A small model that answers yes/no questions on an image's attributes, trained from scratch.
Model: encoder arch preact_resnet, fusion encoder norm layernorm.
Training: adamw at rate 0.0014, 6600 steps, batches of 128.
Rows from block 5 of the fusion encoder of a small model that answers yes/no questions on an image's attributes, named by matrix and row number. Rows with one number belong to one neuron. Each number is 50 + 10 x the weight over its row's rms, rounded and kept within 0 to 99. All counts start at 0. After the name is the row's rms in percent of the matrix's.
After each neuron's rows are labels from the 100 texts, of 14976, where the neuron reaches its largest size: "tokens" is the input token at the peak. Only what is clearly more common there than usual is listed. The data: photos of plants and fungi (iNaturalist).
# gate: MLP gate (fusion_encoder.blocks.5.mlp.gate.weight, 672x256), inputs 128-255
# fc1: MLP up (fusion_encoder.blocks.5.mlp.fc1.weight, 672x256), inputs 128-255
# fc2: MLP down (fusion_encoder.blocks.5.mlp.fc2.weight, 256x672, transposed), outputs 128-255

gate.536 086:37 48 46 52 53 67 44 58 33 38 66 46 35 46 38 64 45 54 40 51 24 66 58 56 46 52 49 37 42 47 53 46 37 64 51 50 46 56 35 51 34 44 72 35 58 38 34 64 58 43 58 46 60 49 41 42 57 69 47 49 51 45 52 40 49 50 61 50 53 51 51 45 45 37 47 46 47 52 68 55 49 39 48 30 67 47 34 47 58 45 51 50 61 50 51 50 60 56 45 44 57 74 60 52 46 45 36 55 63 56 26 31 55 38 54 47 38 41 61 40 56 48 49 54 52 46 32 31
fc1.536 095:48 53 46 41 40 63 66 67 54 62 44 47 64 66 57 40 57 57 42 66 56 53 61 50 40 38 36 66 41 36 49 34 47 56 42 41 46 43 64 37 53 66 44 52 44 50 57 68 51 49 44 47 44 57 57 42 51 60 55 62 46 45 47 44 41 42 38 34 38 45 50 53 53 33 66 73 53 37 45 47 34 71 38 58 32 32 63 55 46 43 54 66 43 46 41 61 40 41 60 53 39 59 47 53 76 35 53 52 42 54 63 22 53 53 64 60 49 48 52 58 44 61 52 50 67 47 37 46
fc2.536 084:48 39 48 43 50 62 60 25 51 47 53 41 57 40 54 55 33 46 42 52 61 46 46 45 44 28 48 58 50 57 49 52 48 51 36 45 61 68 50 55 47 52 39 58 65 44 49 57 57 49 53 39 52 39 47 49 39 52 65 58 64 54 48 50 53 36 41 23 57 56 66 64 50 49 72 45 26 57 34 42 35 54 33 49 50 57 59 47 44 77 48 50 55 50 56 35 53 60 47 61 58 60 53 49 64 44 49 43 56 33 49 50 50 56 31 51 32 47 45 36 51 35 52 38 63 63 47 47
tokens: "class Polypodiopsida"; "order Poales"; "order Pinales"

gate.0 082:48 62 52 47 51 41 53 40 52 39 79 55 43 30 51 59 44 44 39 67 59 53 44 37 64 48 47 46 45 60 34 51 49 57 78 48 55 42 54 52 40 57 40 38 45 50 57 58 65 41 70 36 50 52 37 55 48 48 50 52 44 45 46 46 56 37 45 37 57 50 49 59 51 57 63 33 36 50 51 60 45 45 49 48 31 46 35 38 68 44 61 41 36 44 54 43 56 74 45 44 54 40 53 58 50 57 31 50 43 46 52 52 62 41 73 41 37 68 52 58 48 43 38 44 53 69 55 40
fc1.0 079:55 34 59 44 47 41 80 47 39 72 46 58 48 61 49 62 49 60 45 40 32 46 44 44 36 22 52 48 38 49 63 64 44 65 55 54 47 54 64 54 49 64 47 66 54 53 46 58 59 46 58 65 37 50 52 56 45 48 51 53 58 55 62 45 40 43 46 58 50 33 73 65 48 54 55 57 36 66 38 44 42 49 50 47 36 59 55 54 44 58 67 63 40 59 64 40 55 43 52 52 48 48 67 54 67 48 55 35 29 34 68 55 60 45 30 51 47 47 55 55 55 53 58 32 60 50 45 42
fc2.0 072:80 60 60 43 49 44 32 62 54 55 54 42 56 50 53 38 49 38 48 44 29 64 61 46 65 74 54 42 47 36 53 39 46 48 46 43 51 55 65 64 59 41 47 49 48 39 46 58 55 43 43 51 41 53 50 51 46 45 50 53 46 38 57 59 49 27 55 48 49 50 62 65 67 60 35 39 37 45 46 44 54 59 66 46 67 56 28 38 65 44 47 42 58 48 50 64 62 44 32 30 43 52 62 33 46 56 47 34 62 46 48 48 60 40 54 69 47 28 44 64 44 52 53 63 61 56 31 59
tokens: "kingdom Plantae"

gate.166 121:56 55 61 49 48 48 62 52 42 52 51 49 33 48 49 35 72 57 44 57 29 54 48 44 39 42 46 50 44 52 47 62 37 52 35 39 42 65 57 48 51 68 62 35 45 50 57 46 43 59 53 73 39 61 61 39 61 56 66 52 48 51 50 53 55 38 61 40 33 53 55 48 44 46 50 76 56 47 57 33 52 53 49 50 43 20 35 53 59 36 44 55 32 56 39 48 33 61 58 56 47 57 38 58 31 54 57 33 55 57 55 52 61 26 65 44 39 39 49 40 66 56 59 39 41 31 66 57
fc1.166 117:61 48 68 48 44 47 54 50 61 56 64 49 48 60 47 34 63 60 46 57 38 52 56 42 44 53 47 38 37 44 56 54 30 62 41 35 46 64 49 45 50 59 58 58 41 63 41 54 31 70 64 70 52 60 41 45 62 61 67 54 53 59 51 55 40 59 61 43 39 35 53 60 45 49 55 63 55 43 49 28 38 56 56 51 43 30 61 56 58 37 46 63 48 59 41 56 44 53 46 65 40 60 49 56 33 59 58 40 56 56 41 56 49 54 62 61 50 39 64 43 50 41 55 44 43 33 55 34
fc2.166 143:44 53 45 44 43 40 52 33 54 45 26 40 51 48 57 43 51 51 53 50 44 37 59 43 45 55 48 35 44 48 45 45 58 61 32 49 53 60 53 49 55 60 34 47 61 49 49 36 50 22 45 21 40 45 46 59 37 57 50 55 45 55 85 61 56 52 55 24 65 67 46 64 51 57 76 54 66 38 38 61 45 43 43 53 50 55 87 52 47 47 51 53 51 50 66 57 58 50 59 52 59 62 51 46 49 48 41 41 47 63 42 57 48 40 41 60 42 56 46 34 38 62 60 38 45 48 67 51
tokens: "class Polypodiopsida"; "order Polypodiales"; "class Pinopsida"

gate.586 094:35 57 39 49 65 59 56 60 45 58 54 29 52 60 52 41 57 41 41 47 35 38 46 43 76 49 40 61 43 70 45 55 42 69 50 51 40 49 51 53 47 51 57 65 44 43 69 48 43 51 40 38 48 52 59 73 62 55 42 50 47 58 58 53 63 45 57 55 61 43 58 34 49 50 43 47 56 15 58 49 70 61 51 58 49 66 46 49 59 54 57 58 58 56 35 32 60 62 33 62 50 53 47 47 39 53 70 63 41 56 55 61 50 69 72 49 47 37 58 43 40 65 46 55 53 34 53 61
fc1.586 098:40 57 53 39 44 58 49 42 47 62 37 43 54 31 52 47 52 41 44 58 69 42 48 63 37 47 55 45 46 51 55 41 53 51 59 59 45 70 70 51 65 50 54 48 51 33 36 58 52 63 48 56 50 39 46 40 34 55 51 60 55 57 32 37 63 44 37 41 59 49 38 62 53 55 60 44 34 52 50 35 40 43 50 63 47 46 57 46 43 65 50 62 54 60 49 51 49 33 57 52 61 57 74 50 56 45 40 58 44 50 45 48 45 50 50 75 53 39 35 41 57 40 53 40 54 62 42 43
fc2.586 091:39 65 53 71 30 50 47 61 48 69 48 50 57 53 52 66 62 59 38 48 76 65 49 53 59 42 41 61 63 56 65 58 52 46 67 51 70 47 44 50 45 57 46 41 50 63 48 55 49 67 33 47 55 40 60 35 61 55 49 42 47 43 43 35 50 48 38 52 42 50 56 78 59 61 52 34 40 64 53 65 48 46 20 44 57 64 40 50 48 48 43 59 61 53 51 39 58 58 59 48 25 51 51 62 52 40 58 63 49 44 51 39 52 71 48 46 62 40 39 72 47 36 34 53 54 51 25 66
tokens: "class Polypodiopsida"; "order Polypodiales"; "class Pinopsida"; "order Pinales"

gate.244 105:64 53 55 42 58 40 24 46 38 47 29 51 69 52 57 56 56 53 63 51 48 44 41 38 33 64 52 62 48 53 50 47 49 57 48 44 31 48 35 54 57 46 58 34 64 26 42 48 40 60 69 59 55 57 44 49 33 60 44 43 50 31 40 55 53 67 62 55 47 59 40 69 39 64 51 41 54 52 67 47 26 46 64 54 51 53 50 44 40 65 64 41 61 42 49 35 48 45 48 43 54 39 58 50 55 52 41 62 69 59 36 71 61 48 16 78 49 48 31 64 58 62 43 61 49 58 56 57
fc1.244 097:49 45 49 46 56 58 47 27 40 59 49 60 56 28 72 62 52 48 49 53 54 39 63 48 52 44 50 60 61 50 38 36 38 56 36 53 51 42 50 46 41 43 70 51 48 49 47 52 57 30 61 45 46 38 49 43 41 37 63 49 65 53 68 28 49 53 45 52 51 55 49 43 59 69 54 63 49 54 68 58 35 49 64 50 48 56 51 55 34 41 33 41 61 30 42 42 45 39 63 35 56 58 56 40 33 39 46 56 38 60 44 45 48 43 41 58 54 60 35 40 59 59 62 39 44 55 37 37
fc2.244 113:43 51 37 47 64 83 51 32 65 54 40 39 58 58 48 49 38 63 67 38 50 34 25 43 44 49 54 47 49 53 53 42 58 52 64 52 54 50 56 54 48 66 73 45 60 47 44 60 51 51 50 53 48 47 59 50 41 44 71 59 51 72 56 60 48 56 55 40 68 47 50 30 63 42 56 64 59 41 23 45 44 43 76 47 43 38 67 65 54 56 77 68 46 48 47 47 38 49 42 60 61 64 44 69 55 64 44 36 52 66 43 63 59 45 50 41 31 56 62 50 45 43 52 39 56 56 60 59
tokens: "class Polypodiopsida"; "order Polypodiales"; "class Pinopsida"

gate.585 105:51 39 55 43 49 63 57 65 51 59 40 62 57 51 55 58 33 57 42 33 36 52 52 56 66 51 46 53 46 50 40 48 39 60 36 50 55 57 52 29 33 57 68 26 46 39 57 51 32 40 41 46 63 43 38 55 62 49 48 47 43 61 46 35 45 53 45 38 47 51 50 40 46 47 42 67 61 78 54 54 38 55 46 57 38 36 42 46 52 32 51 58 77 45 41 52 50 49 54 62 63 63 35 52 48 52 72 62 35 54 51 55 36 47 34 43 37 35 46 61 46 62 54 41 49 19 44 47
fc1.585 108:56 60 65 52 40 43 68 44 58 47 51 48 36 48 53 30 67 44 47 58 44 60 46 57 53 62 38 32 49 61 69 52 55 49 54 41 45 55 43 44 64 38 65 42 50 33 47 58 47 48 58 51 58 56 56 50 70 53 68 53 40 40 38 54 54 65 66 48 50 41 55 46 62 53 49 77 55 55 53 53 48 45 50 57 48 40 37 35 46 40 68 53 60 39 39 35 44 68 56 58 66 56 32 42 49 29 49 65 53 70 52 52 36 30 59 38 48 46 35 38 47 46 43 41 41 44 62 57
fc2.585 095:45 46 43 53 44 25 44 37 49 52 35 28 48 52 40 43 43 52 59 58 72 53 56 43 51 62 49 56 54 48 53 59 59 46 53 61 82 47 60 52 60 51 56 64 68 69 55 44 70 48 51 40 68 49 43 54 66 39 51 54 55 34 45 61 51 20 40 44 41 47 61 38 32 36 62 53 34 52 27 49 47 57 64 43 50 49 70 39 40 44 41 60 53 42 44 48 72 56 39 58 41 54 48 74 45 40 49 44 49 42 52 67 41 48 48 34 50 36 44 50 58 54 50 47 39 45 64 57
tokens: "class Polypodiopsida"; "phylum Basidiomycota"; "order Polypodiales"; "order Polyporales"

gate.503 090:53 42 57 52 35 53 63 46 57 44 46 38 45 54 49 43 46 47 39 53 34 60 52 39 52 59 34 56 40 55 41 38 52 40 56 62 63 48 65 54 55 56 47 46 40 63 59 52 54 36 38 48 36 56 48 61 55 48 59 57 51 31 47 57 53 31 31 51 39 56 36 48 40 50 50 42 72 55 35 43 46 36 54 49 34 35 50 52 57 24 55 71 52 43 43 53 37 53 62 64 43 61 44 63 38 58 68 68 48 55 56 52 46 41 51 43 53 48 47 39 45 63 67 45 44 56 59 48
fc1.503 095:35 54 41 54 60 51 45 62 45 49 57 31 34 41 61 60 49 57 53 52 61 52 32 69 61 49 51 52 60 53 42 38 43 46 49 69 65 37 68 39 41 59 49 33 66 82 57 39 38 53 49 38 50 50 51 29 56 48 47 52 36 47 33 57 59 40 35 46 46 52 39 48 43 42 61 41 19 56 59 52 40 53 59 46 40 55 52 42 59 57 42 42 33 40 54 44 53 31 52 61 33 35 59 57 52 68 38 58 25 48 50 44 66 70 53 54 60 47 53 49 55 61 45 50 45 54 60 46
fc2.503 088:44 71 59 57 58 34 57 85 45 60 49 53 61 52 61 43 57 78 45 56 39 59 45 49 42 52 44 63 61 45 51 57 39 61 60 42 24 51 45 48 48 46 54 46 36 55 47 48 36 42 36 58 45 47 53 51 46 65 33 55 50 52 51 43 41 49 68 59 51 59 40 40 55 46 42 51 65 50 84 46 54 55 29 30 43 49 30 50 64 36 63 58 38 59 42 48 50 55 40 44 51 56 53 51 39 48 63 45 50 58 51 58 56 60 54 47 55 33 53 58 44 36 40 56 54 44 49 41
tokens: "kingdom Plantae"

gate.302 085:43 31 47 32 55 28 50 43 33 54 56 34 47 74 52 56 31 49 55 60 43 56 61 47 42 53 33 62 51 50 42 59 59 51 59 59 44 41 45 54 57 49 52 60 43 55 47 67 55 46 39 35 60 54 63 59 38 42 39 52 50 55 47 57 71 48 68 33 49 46 57 55 46 59 43 55 63 64 42 42 35 42 56 48 50 67 51 48 37 55 57 55 50 47 34 32 57 56 60 76 51 45 52 45 44 60 55 47 58 61 52 57 61 62 34 58 25 55 44 50 48 40 62 66 61 36 64 24
fc1.302 080:43 44 47 57 58 48 55 40 16 40 62 39 53 42 28 64 62 65 43 46 34 67 46 49 62 57 47 50 54 35 43 56 69 62 45 59 59 39 63 64 39 61 49 43 53 44 58 38 30 42 70 35 75 49 44 59 41 50 39 54 68 57 54 46 59 57 55 37 31 55 47 44 49 67 48 52 58 49 51 51 62 55 33 43 52 56 47 61 47 44 50 43 47 63 47 63 43 47 28 36 40 57 53 41 37 54 54 41 47 58 38 46 58 57 55 39 60 45 45 54 38 52 64 58 59 52 57 47
fc2.302 078:52 60 45 46 38 40 64 53 37 52 49 66 48 48 46 60 34 40 53 37 39 56 50 35 35 41 54 56 45 53 54 35 29 44 49 62 55 55 32 44 34 58 51 54 53 41 72 56 35 57 34 47 36 57 29 58 36 30 60 44 55 59 55 50 56 67 71 54 30 66 51 39 60 43 53 53 58 50 65 58 53 38 28 54 57 59 33 56 49 53 46 30 51 68 44 49 30 48 52 32 60 63 55 36 49 47 54 43 48 56 58 65 59 42 50 60 48 49 39 33 40 55 69 58 49 62 40 36
tokens: "class Magnoliopsida"

gate.305 091:56 53 55 39 55 68 57 55 54 47 46 55 59 65 25 45 62 34 52 46 33 67 60 68 53 31 16 48 42 57 54 44 51 47 64 60 62 60 61 59 57 35 51 58 58 48 59 56 53 46 55 58 50 46 37 39 74 54 54 58 49 58 63 50 50 52 61 36 68 57 55 50 58 56 48 48 48 51 48 49 38 20 58 61 51 55 53 61 42 58 61 56 42 45 43 65 42 50 64 61 60 64 49 58 37 38 45 29 70 61 50 56 60 43 51 59 53 44 45 58 48 46 44 24 60 39 43 56
fc1.305 094:58 47 57 56 57 51 21 41 40 55 59 65 42 19 55 60 47 60 53 54 56 46 48 48 47 56 51 43 37 51 33 49 50 54 55 33 35 48 57 68 55 42 40 40 48 38 45 43 34 35 47 50 45 64 47 63 48 25 46 51 56 45 62 55 57 62 33 46 55 47 36 50 52 44 75 61 46 67 46 37 46 51 68 60 48 55 42 54 50 56 42 38 57 55 47 58 42 41 52 17 60 55 68 45 45 40 64 52 64 55 62 38 37 58 38 50 39 57 40 45 47 42 40 44 30 68 54 45
fc2.305 086:58 48 37 44 61 49 48 36 43 41 64 58 32 51 37 53 47 41 48 46 40 43 53 48 46 58 44 52 41 57 65 60 34 44 62 60 45 44 66 40 67 31 62 27 58 53 61 52 52 61 29 50 47 53 57 27 53 67 54 68 46 52 56 31 66 35 36 60 56 41 52 29 65 56 42 57 36 45 38 55 66 51 57 47 53 51 36 57 58 55 46 50 42 58 42 50 37 36 39 56 28 43 51 62 45 63 48 56 45 49 61 50 54 69 74 44 55 47 50 46 56 16 68 49 59 46 34 55
tokens: "class Magnoliopsida"

gate.223 090:68 45 38 54 51 53 30 52 51 46 54 57 34 40 43 49 30 57 56 34 39 57 31 49 41 55 51 45 50 28 36 62 80 54 64 38 54 26 49 66 46 49 52 54 40 46 66 48 46 61 41 40 45 52 52 38 45 38 43 69 57 52 52 56 53 67 60 59 46 54 51 65 54 48 52 50 38 55 73 40 54 68 45 51 71 62 53 60 46 44 38 36 42 58 44 41 54 55 41 64 65 30 42 50 49 46 52 46 57 68 38 52 45 49 60 70 49 52 40 41 46 38 38 46 45 50 57 57
fc1.223 087:40 32 44 60 54 50 47 34 55 65 46 44 62 55 45 43 36 36 42 29 33 66 48 45 44 62 61 45 55 74 63 57 42 55 69 51 47 44 36 55 52 65 38 54 57 56 44 41 48 69 48 40 55 58 58 62 48 61 59 56 53 69 62 48 34 61 49 47 42 50 57 47 53 61 48 46 63 68 57 45 41 77 51 48 54 49 66 51 51 60 51 64 47 59 62 51 56 42 53 49 44 54 32 51 58 42 45 49 46 45 59 53 50 45 43 54 49 48 47 35 49 49 36 49 54 54 45 83
fc2.223 082:70 42 52 44 37 69 42 47 47 42 44 47 47 48 50 68 42 58 48 54 56 42 57 38 36 53 40 51 57 54 57 28 61 45 65 57 54 47 55 47 54 65 59 39 42 65 52 34 55 54 50 63 53 59 50 52 49 56 42 48 55 60 43 64 47 39 35 62 66 38 44 34 61 60 33 60 38 34 19 50 53 48 71 36 53 20 59 50 49 35 65 48 49 49 57 57 41 51 54 58 70 54 39 60 55 55 51 48 45 60 58 61 44 29 57 40 54 44 52 44 45 50 49 41 55 52 71 62
tokens: "kingdom Plantae"; "phylum Tracheophyta"

gate.119 086:48 43 52 40 47 44 61 34 51 38 54 61 54 55 43 52 47 59 45 56 59 48 56 30 68 57 37 51 35 54 53 42 62 52 49 50 49 45 58 34 46 57 52 69 39 45 36 61 63 47 60 29 52 80 28 50 46 32 48 50 59 55 41 50 57 64 61 54 36 45 50 33 56 44 70 64 41 43 61 67 25 50 47 50 60 60 60 49 63 36 51 33 40 58 44 49 47 50 40 39 56 70 39 32 44 53 60 56 34 19 51 44 46 52 49 54 39 25 35 48 55 49 48 54 54 62 43 38
fc1.119 093:45 50 66 43 43 39 46 48 55 46 41 37 50 64 50 52 49 51 49 56 57 62 58 37 55 61 61 42 40 61 60 41 51 43 57 71 65 52 54 50 59 35 48 41 61 46 41 50 63 48 43 39 44 54 63 63 50 47 34 45 58 41 69 56 34 37 30 55 30 44 46 46 27 38 58 66 60 57 48 48 41 53 37 38 16 37 54 46 40 48 48 53 38 38 44 70 25 67 46 63 42 60 40 61 46 45 60 57 47 63 62 61 35 51 64 43 38 55 51 42 51 53 56 49 51 49 50 50
fc2.119 075:62 45 53 52 38 65 45 55 49 64 43 63 47 43 39 58 59 42 46 57 58 47 65 33 54 53 47 41 43 56 43 52 57 51 38 50 52 60 51 45 64 41 52 39 41 41 54 47 56 34 46 48 79 42 60 40 56 30 44 37 50 54 53 38 54 52 50 57 47 42 53 60 55 48 49 48 54 50 66 60 48 41 65 51 61 57 60 52 32 49 53 63 64 42 66 37 51 51 44 36 51 55 62 54 46 43 51 47 49 45 45 47 54 39 44 38 57 62 59 63 33 54 59 30 58 46 59 38
tokens: "class Magnoliopsida"

gate.118 086:35 57 65 60 39 53 49 57 54 53 33 47 60 47 69 37 55 68 49 54 45 36 39 46 53 44 49 49 75 46 44 57 63 56 64 40 48 48 70 39 53 67 49 64 45 55 54 50 52 34 42 39 51 40 53 66 70 68 35 49 48 58 59 51 55 62 50 44 51 46 34 49 58 50 46 64 55 52 40 56 37 47 41 37 41 50 70 39 53 61 42 51 49 37 53 57 54 32 44 49 50 42 71 45 52 37 60 43 38 46 50 36 59 41 44 57 54 39 32 44 37 54 39 58 45 54 61 65
fc1.118 088:56 54 50 52 38 56 46 54 40 51 43 58 46 61 58 62 50 53 53 49 46 44 49 54 64 40 52 49 54 26 56 58 60 44 70 67 70 48 67 53 47 44 49 46 33 59 70 61 36 52 47 43 45 42 63 43 57 56 46 51 59 68 46 54 57 37 53 64 46 72 43 45 50 46 23 44 54 43 34 43 46 46 51 42 42 60 45 52 49 50 62 47 52 42 53 44 48 42 47 46 42 54 57 39 31 69 37 61 50 73 59 55 35 41 66 41 60 29 31 57 55 42 48 61 50 20 35 44
fc2.118 076:46 41 51 38 43 52 37 62 25 54 52 42 47 66 60 57 56 47 33 61 69 59 39 52 54 56 53 51 55 64 42 45 56 48 47 60 64 51 68 43 48 50 64 24 43 50 63 43 59 45 43 51 57 53 44 52 58 62 44 59 65 69 53 52 46 48 46 66 52 39 40 52 53 34 55 37 42 70 61 38 42 63 63 47 64 34 36 53 54 23 44 59 49 42 47 64 48 47 37 47 35 48 40 59 47 60 52 53 43 66 57 36 48 55 53 45 70 32 44 59 53 45 41 40 53 63 60 31
tokens: "kingdom Plantae"; "phylum Tracheophyta"

gate.141 089:39 66 40 51 52 44 71 61 39 59 39 32 47 40 73 42 49 62 47 58 68 40 39 57 48 50 38 47 50 33 43 48 54 63 52 40 51 61 48 69 48 44 58 60 47 44 44 54 52 37 43 46 38 36 49 50 55 48 42 47 53 59 62 47 50 46 40 51 61 31 42 47 53 47 63 58 54 49 42 37 48 64 41 55 35 56 71 44 53 51 40 68 37 38 67 65 43 61 57 51 50 62 49 51 46 55 73 41 62 31 54 41 53 64 66 65 45 38 48 37 59 63 60 39 43 55 56 55
fc1.141 088:63 42 55 48 64 36 36 26 31 53 55 39 59 60 44 63 61 41 42 68 55 42 37 53 56 54 63 68 61 52 64 44 57 36 42 61 55 60 42 56 41 54 38 57 55 54 58 46 54 48 70 68 55 53 53 37 47 47 61 51 39 38 25 52 44 69 29 50 64 62 55 47 58 60 73 31 39 42 49 50 40 36 39 54 52 46 41 52 48 48 55 58 51 54 57 47 60 54 46 53 36 34 56 57 43 59 40 58 57 39 44 50 53 57 53 47 48 61 64 54 64 41 40 31 59 51 63 72
fc2.141 083:56 50 42 68 58 32 51 37 63 53 64 65 56 49 59 45 35 55 56 61 30 51 50 33 51 53 55 54 55 37 54 51 45 62 38 49 38 51 30 41 51 39 32 46 52 46 43 49 47 31 36 47 46 47 35 59 57 45 56 38 55 63 63 46 50 55 57 48 31 58 58 48 55 52 65 50 61 51 66 38 55 51 22 37 37 65 30 55 47 61 33 37 57 38 62 61 49 43 42 49 59 48 54 42 31 45 57 49 47 48 51 52 58 63 43 53 40 58 66 31 53 64 58 55 41 53 50 51
tokens: "kingdom Plantae"

gate.174 092:51 57 49 49 54 59 44 38 59 67 45 43 58 59 57 43 34 53 65 66 35 50 40 57 46 60 34 54 40 49 63 46 46 52 40 53 55 59 44 40 65 46 89 52 53 42 52 46 59 43 56 47 50 64 58 55 40 50 60 44 47 63 40 49 57 70 61 57 31 65 41 44 70 72 47 56 45 57 41 58 45 49 47 47 54 59 51 59 52 49 48 65 65 45 52 55 58 39 45 66 78 54 24 47 47 38 59 48 45 65 49 54 59 47 44 29 64 49 44 50 55 33 58 38 60 39 74 66
fc1.174 093:44 73 44 52 44 48 49 57 48 47 55 49 56 51 61 56 42 57 39 47 45 43 47 63 59 53 39 42 60 54 48 50 35 52 74 53 50 37 58 53 36 42 63 44 38 39 67 62 57 52 75 56 47 55 54 38 65 53 62 60 45 36 44 32 40 52 54 59 55 49 60 41 54 50 41 54 67 68 52 62 43 69 50 61 34 38 59 56 52 45 54 53 54 59 39 54 40 38 55 50 70 62 39 40 60 45 66 64 47 66 49 38 65 52 41 37 50 36 51 55 46 63 49 38 41 44 43 56
fc2.174 081:28 40 52 38 47 47 59 35 53 58 31 26 32 57 50 42 39 63 57 59 62 51 53 48 50 54 45 47 61 56 46 44 47 41 45 45 69 45 58 52 49 41 48 65 55 65 37 55 68 34 48 44 64 53 46 46 56 40 45 59 55 58 63 71 62 46 44 37 54 44 53 39 43 48 62 46 38 47 22 53 44 45 74 48 43 39 65 33 40 49 56 59 69 51 48 49 61 43 44 41 65 55 54 70 61 49 60 43 47 59 43 57 53 51 68 35 47 46 42 54 57 65 51 46 46 33 64 54
tokens: "class Polypodiopsida"; "order Polypodiales"; "kingdom Fungi"

gate.169 106:52 55 47 38 52 57 53 55 49 43 50 41 51 65 61 43 45 60 51 65 36 48 34 58 67 61 31 26 44 49 56 46 43 54 62 33 62 61 74 48 36 66 69 42 52 57 69 41 61 57 57 47 51 44 52 51 72 69 50 40 50 55 45 51 54 33 52 43 47 50 63 29 48 54 49 58 57 59 28 55 46 53 55 61 30 43 45 54 62 27 51 54 53 63 25 56 59 73 56 49 33 58 39 59 52 66 42 48 35 62 44 55 56 49 52 36 61 23 45 55 40 56 52 57 51 39 58 49
fc1.169 100:30 47 47 47 61 42 46 72 42 61 54 58 45 36 53 52 49 49 49 24 69 43 38 61 43 46 64 58 55 48 41 49 52 60 33 48 37 35 54 33 47 52 36 65 52 53 39 37 43 32 41 44 47 50 56 57 46 42 31 48 48 30 42 51 45 48 50 38 40 61 40 58 44 41 54 43 68 63 60 66 61 48 41 49 40 40 38 34 47 58 31 50 58 41 58 53 48 35 70 47 55 61 77 40 64 61 64 53 48 44 38 44 50 61 48 54 47 66 48 49 55 53 54 53 50 72 58 16
fc2.169 113:61 65 37 46 60 59 59 38 38 53 64 76 43 52 40 59 46 58 37 36 37 40 32 48 51 40 53 57 46 55 57 51 35 45 67 71 42 58 54 49 54 40 42 42 52 51 39 60 40 60 34 59 47 58 59 44 44 63 42 53 50 64 28 42 53 49 51 58 62 51 51 39 44 47 50 58 31 56 49 48 38 61 33 38 29 37 22 51 51 53 63 58 39 52 46 53 26 37 55 53 40 45 52 53 48 53 56 38 50 48 50 31 61 61 54 51 52 59 53 59 60 31 35 44 49 53 51 66
tokens: "class Magnoliopsida"; "class Polypodiopsida"

gate.541 090:37 53 54 49 60 48 58 57 29 47 36 44 62 52 36 49 59 38 49 62 56 51 52 65 50 60 56 43 46 47 42 54 62 53 43 35 44 44 53 48 65 44 52 45 46 35 39 60 56 41 47 53 39 61 60 39 51 54 27 65 52 58 23 62 47 62 67 36 52 62 46 63 47 45 66 61 51 60 59 51 68 49 49 41 49 46 46 47 50 44 63 62 69 54 46 31 40 48 52 56 54 52 58 26 72 56 46 56 49 63 53 45 52 40 66 47 60 59 50 46 56 42 47 22 40 47 52 56
fc1.541 088:50 42 55 57 71 48 63 76 41 46 51 45 48 59 73 46 36 58 52 39 37 46 58 43 67 49 48 51 64 40 55 60 39 48 62 57 27 52 50 63 61 55 71 48 46 53 59 78 55 49 42 49 70 38 61 64 52 61 59 41 35 43 45 60 53 48 61 51 48 60 53 31 46 34 42 47 43 52 38 67 42 59 53 41 38 53 58 53 47 53 52 52 60 51 36 60 56 46 40 50 53 52 67 40 58 57 58 42 53 44 46 42 49 45 52 42 49 38 53 44 57 32 55 60 31 40 39 42
fc2.541 068:58 64 51 55 62 61 45 63 53 60 59 36 30 54 56 47 48 47 58 36 66 46 51 50 57 34 44 51 75 45 73 59 53 53 49 58 66 47 55 58 44 40 57 56 50 52 59 27 58 65 44 55 67 51 58 53 52 60 48 47 59 41 58 53 64 49 38 59 58 69 57 53 50 50 52 53 44 45 46 49 39 60 59 42 61 38 43 56 61 53 55 38 54 45 32 48 56 46 66 50 69 58 31 52 39 43 57 42 50 46 56 56 44 39 55 47 59 45 37 63 44 53 33 47 46 52 54 57
tokens: "class Magnoliopsida"

gate.350 080:61 45 45 34 69 47 80 55 62 52 46 61 37 55 56 52 49 40 39 59 43 43 64 52 49 60 69 29 42 57 53 59 75 39 57 73 61 46 60 42 50 50 46 48 34 40 36 58 52 30 51 32 44 39 59 39 42 47 34 39 44 53 47 47 50 55 40 40 46 54 45 53 47 59 67 55 47 56 41 44 59 42 47 47 52 57 42 36 50 41 57 54 45 33 49 51 49 52 53 52 33 54 49 46 49 41 61 41 43 49 45 59 39 63 34 53 42 55 35 64 49 42 49 43 50 63 54 62
fc1.350 083:53 56 49 49 43 54 65 51 59 63 50 47 40 50 43 53 56 53 59 42 61 27 63 51 50 47 32 60 34 59 54 39 63 39 48 55 44 39 70 49 47 72 62 41 53 39 41 37 51 29 62 71 44 29 53 34 54 50 44 48 64 29 57 44 38 44 58 49 46 71 40 50 46 51 57 67 40 47 60 30 42 49 75 50 49 43 54 48 41 40 75 42 66 47 65 51 52 50 47 49 45 46 66 77 53 39 65 50 50 34 52 54 66 64 38 46 37 43 29 54 25 45 45 50 51 38 46 58
fc2.350 071:47 55 52 52 52 55 65 51 47 55 42 51 58 50 54 52 34 59 51 54 49 40 47 57 58 66 66 36 57 52 54 54 48 55 46 59 45 49 49 54 54 51 54 64 53 56 49 53 61 46 60 50 59 53 58 46 45 51 38 60 53 55 40 50 52 36 50 48 50 52 53 36 50 42 42 58 66 42 47 54 48 60 59 51 42 50 57 63 47 51 60 45 43 38 41 64 20 45 70 34 67 56 45 31 56 56 45 54 64 60 56 55 44 48 51 42 43 50 64 43 48 50 48 49 68 30 51 64
tokens: "class Magnoliopsida"; "order Ericales"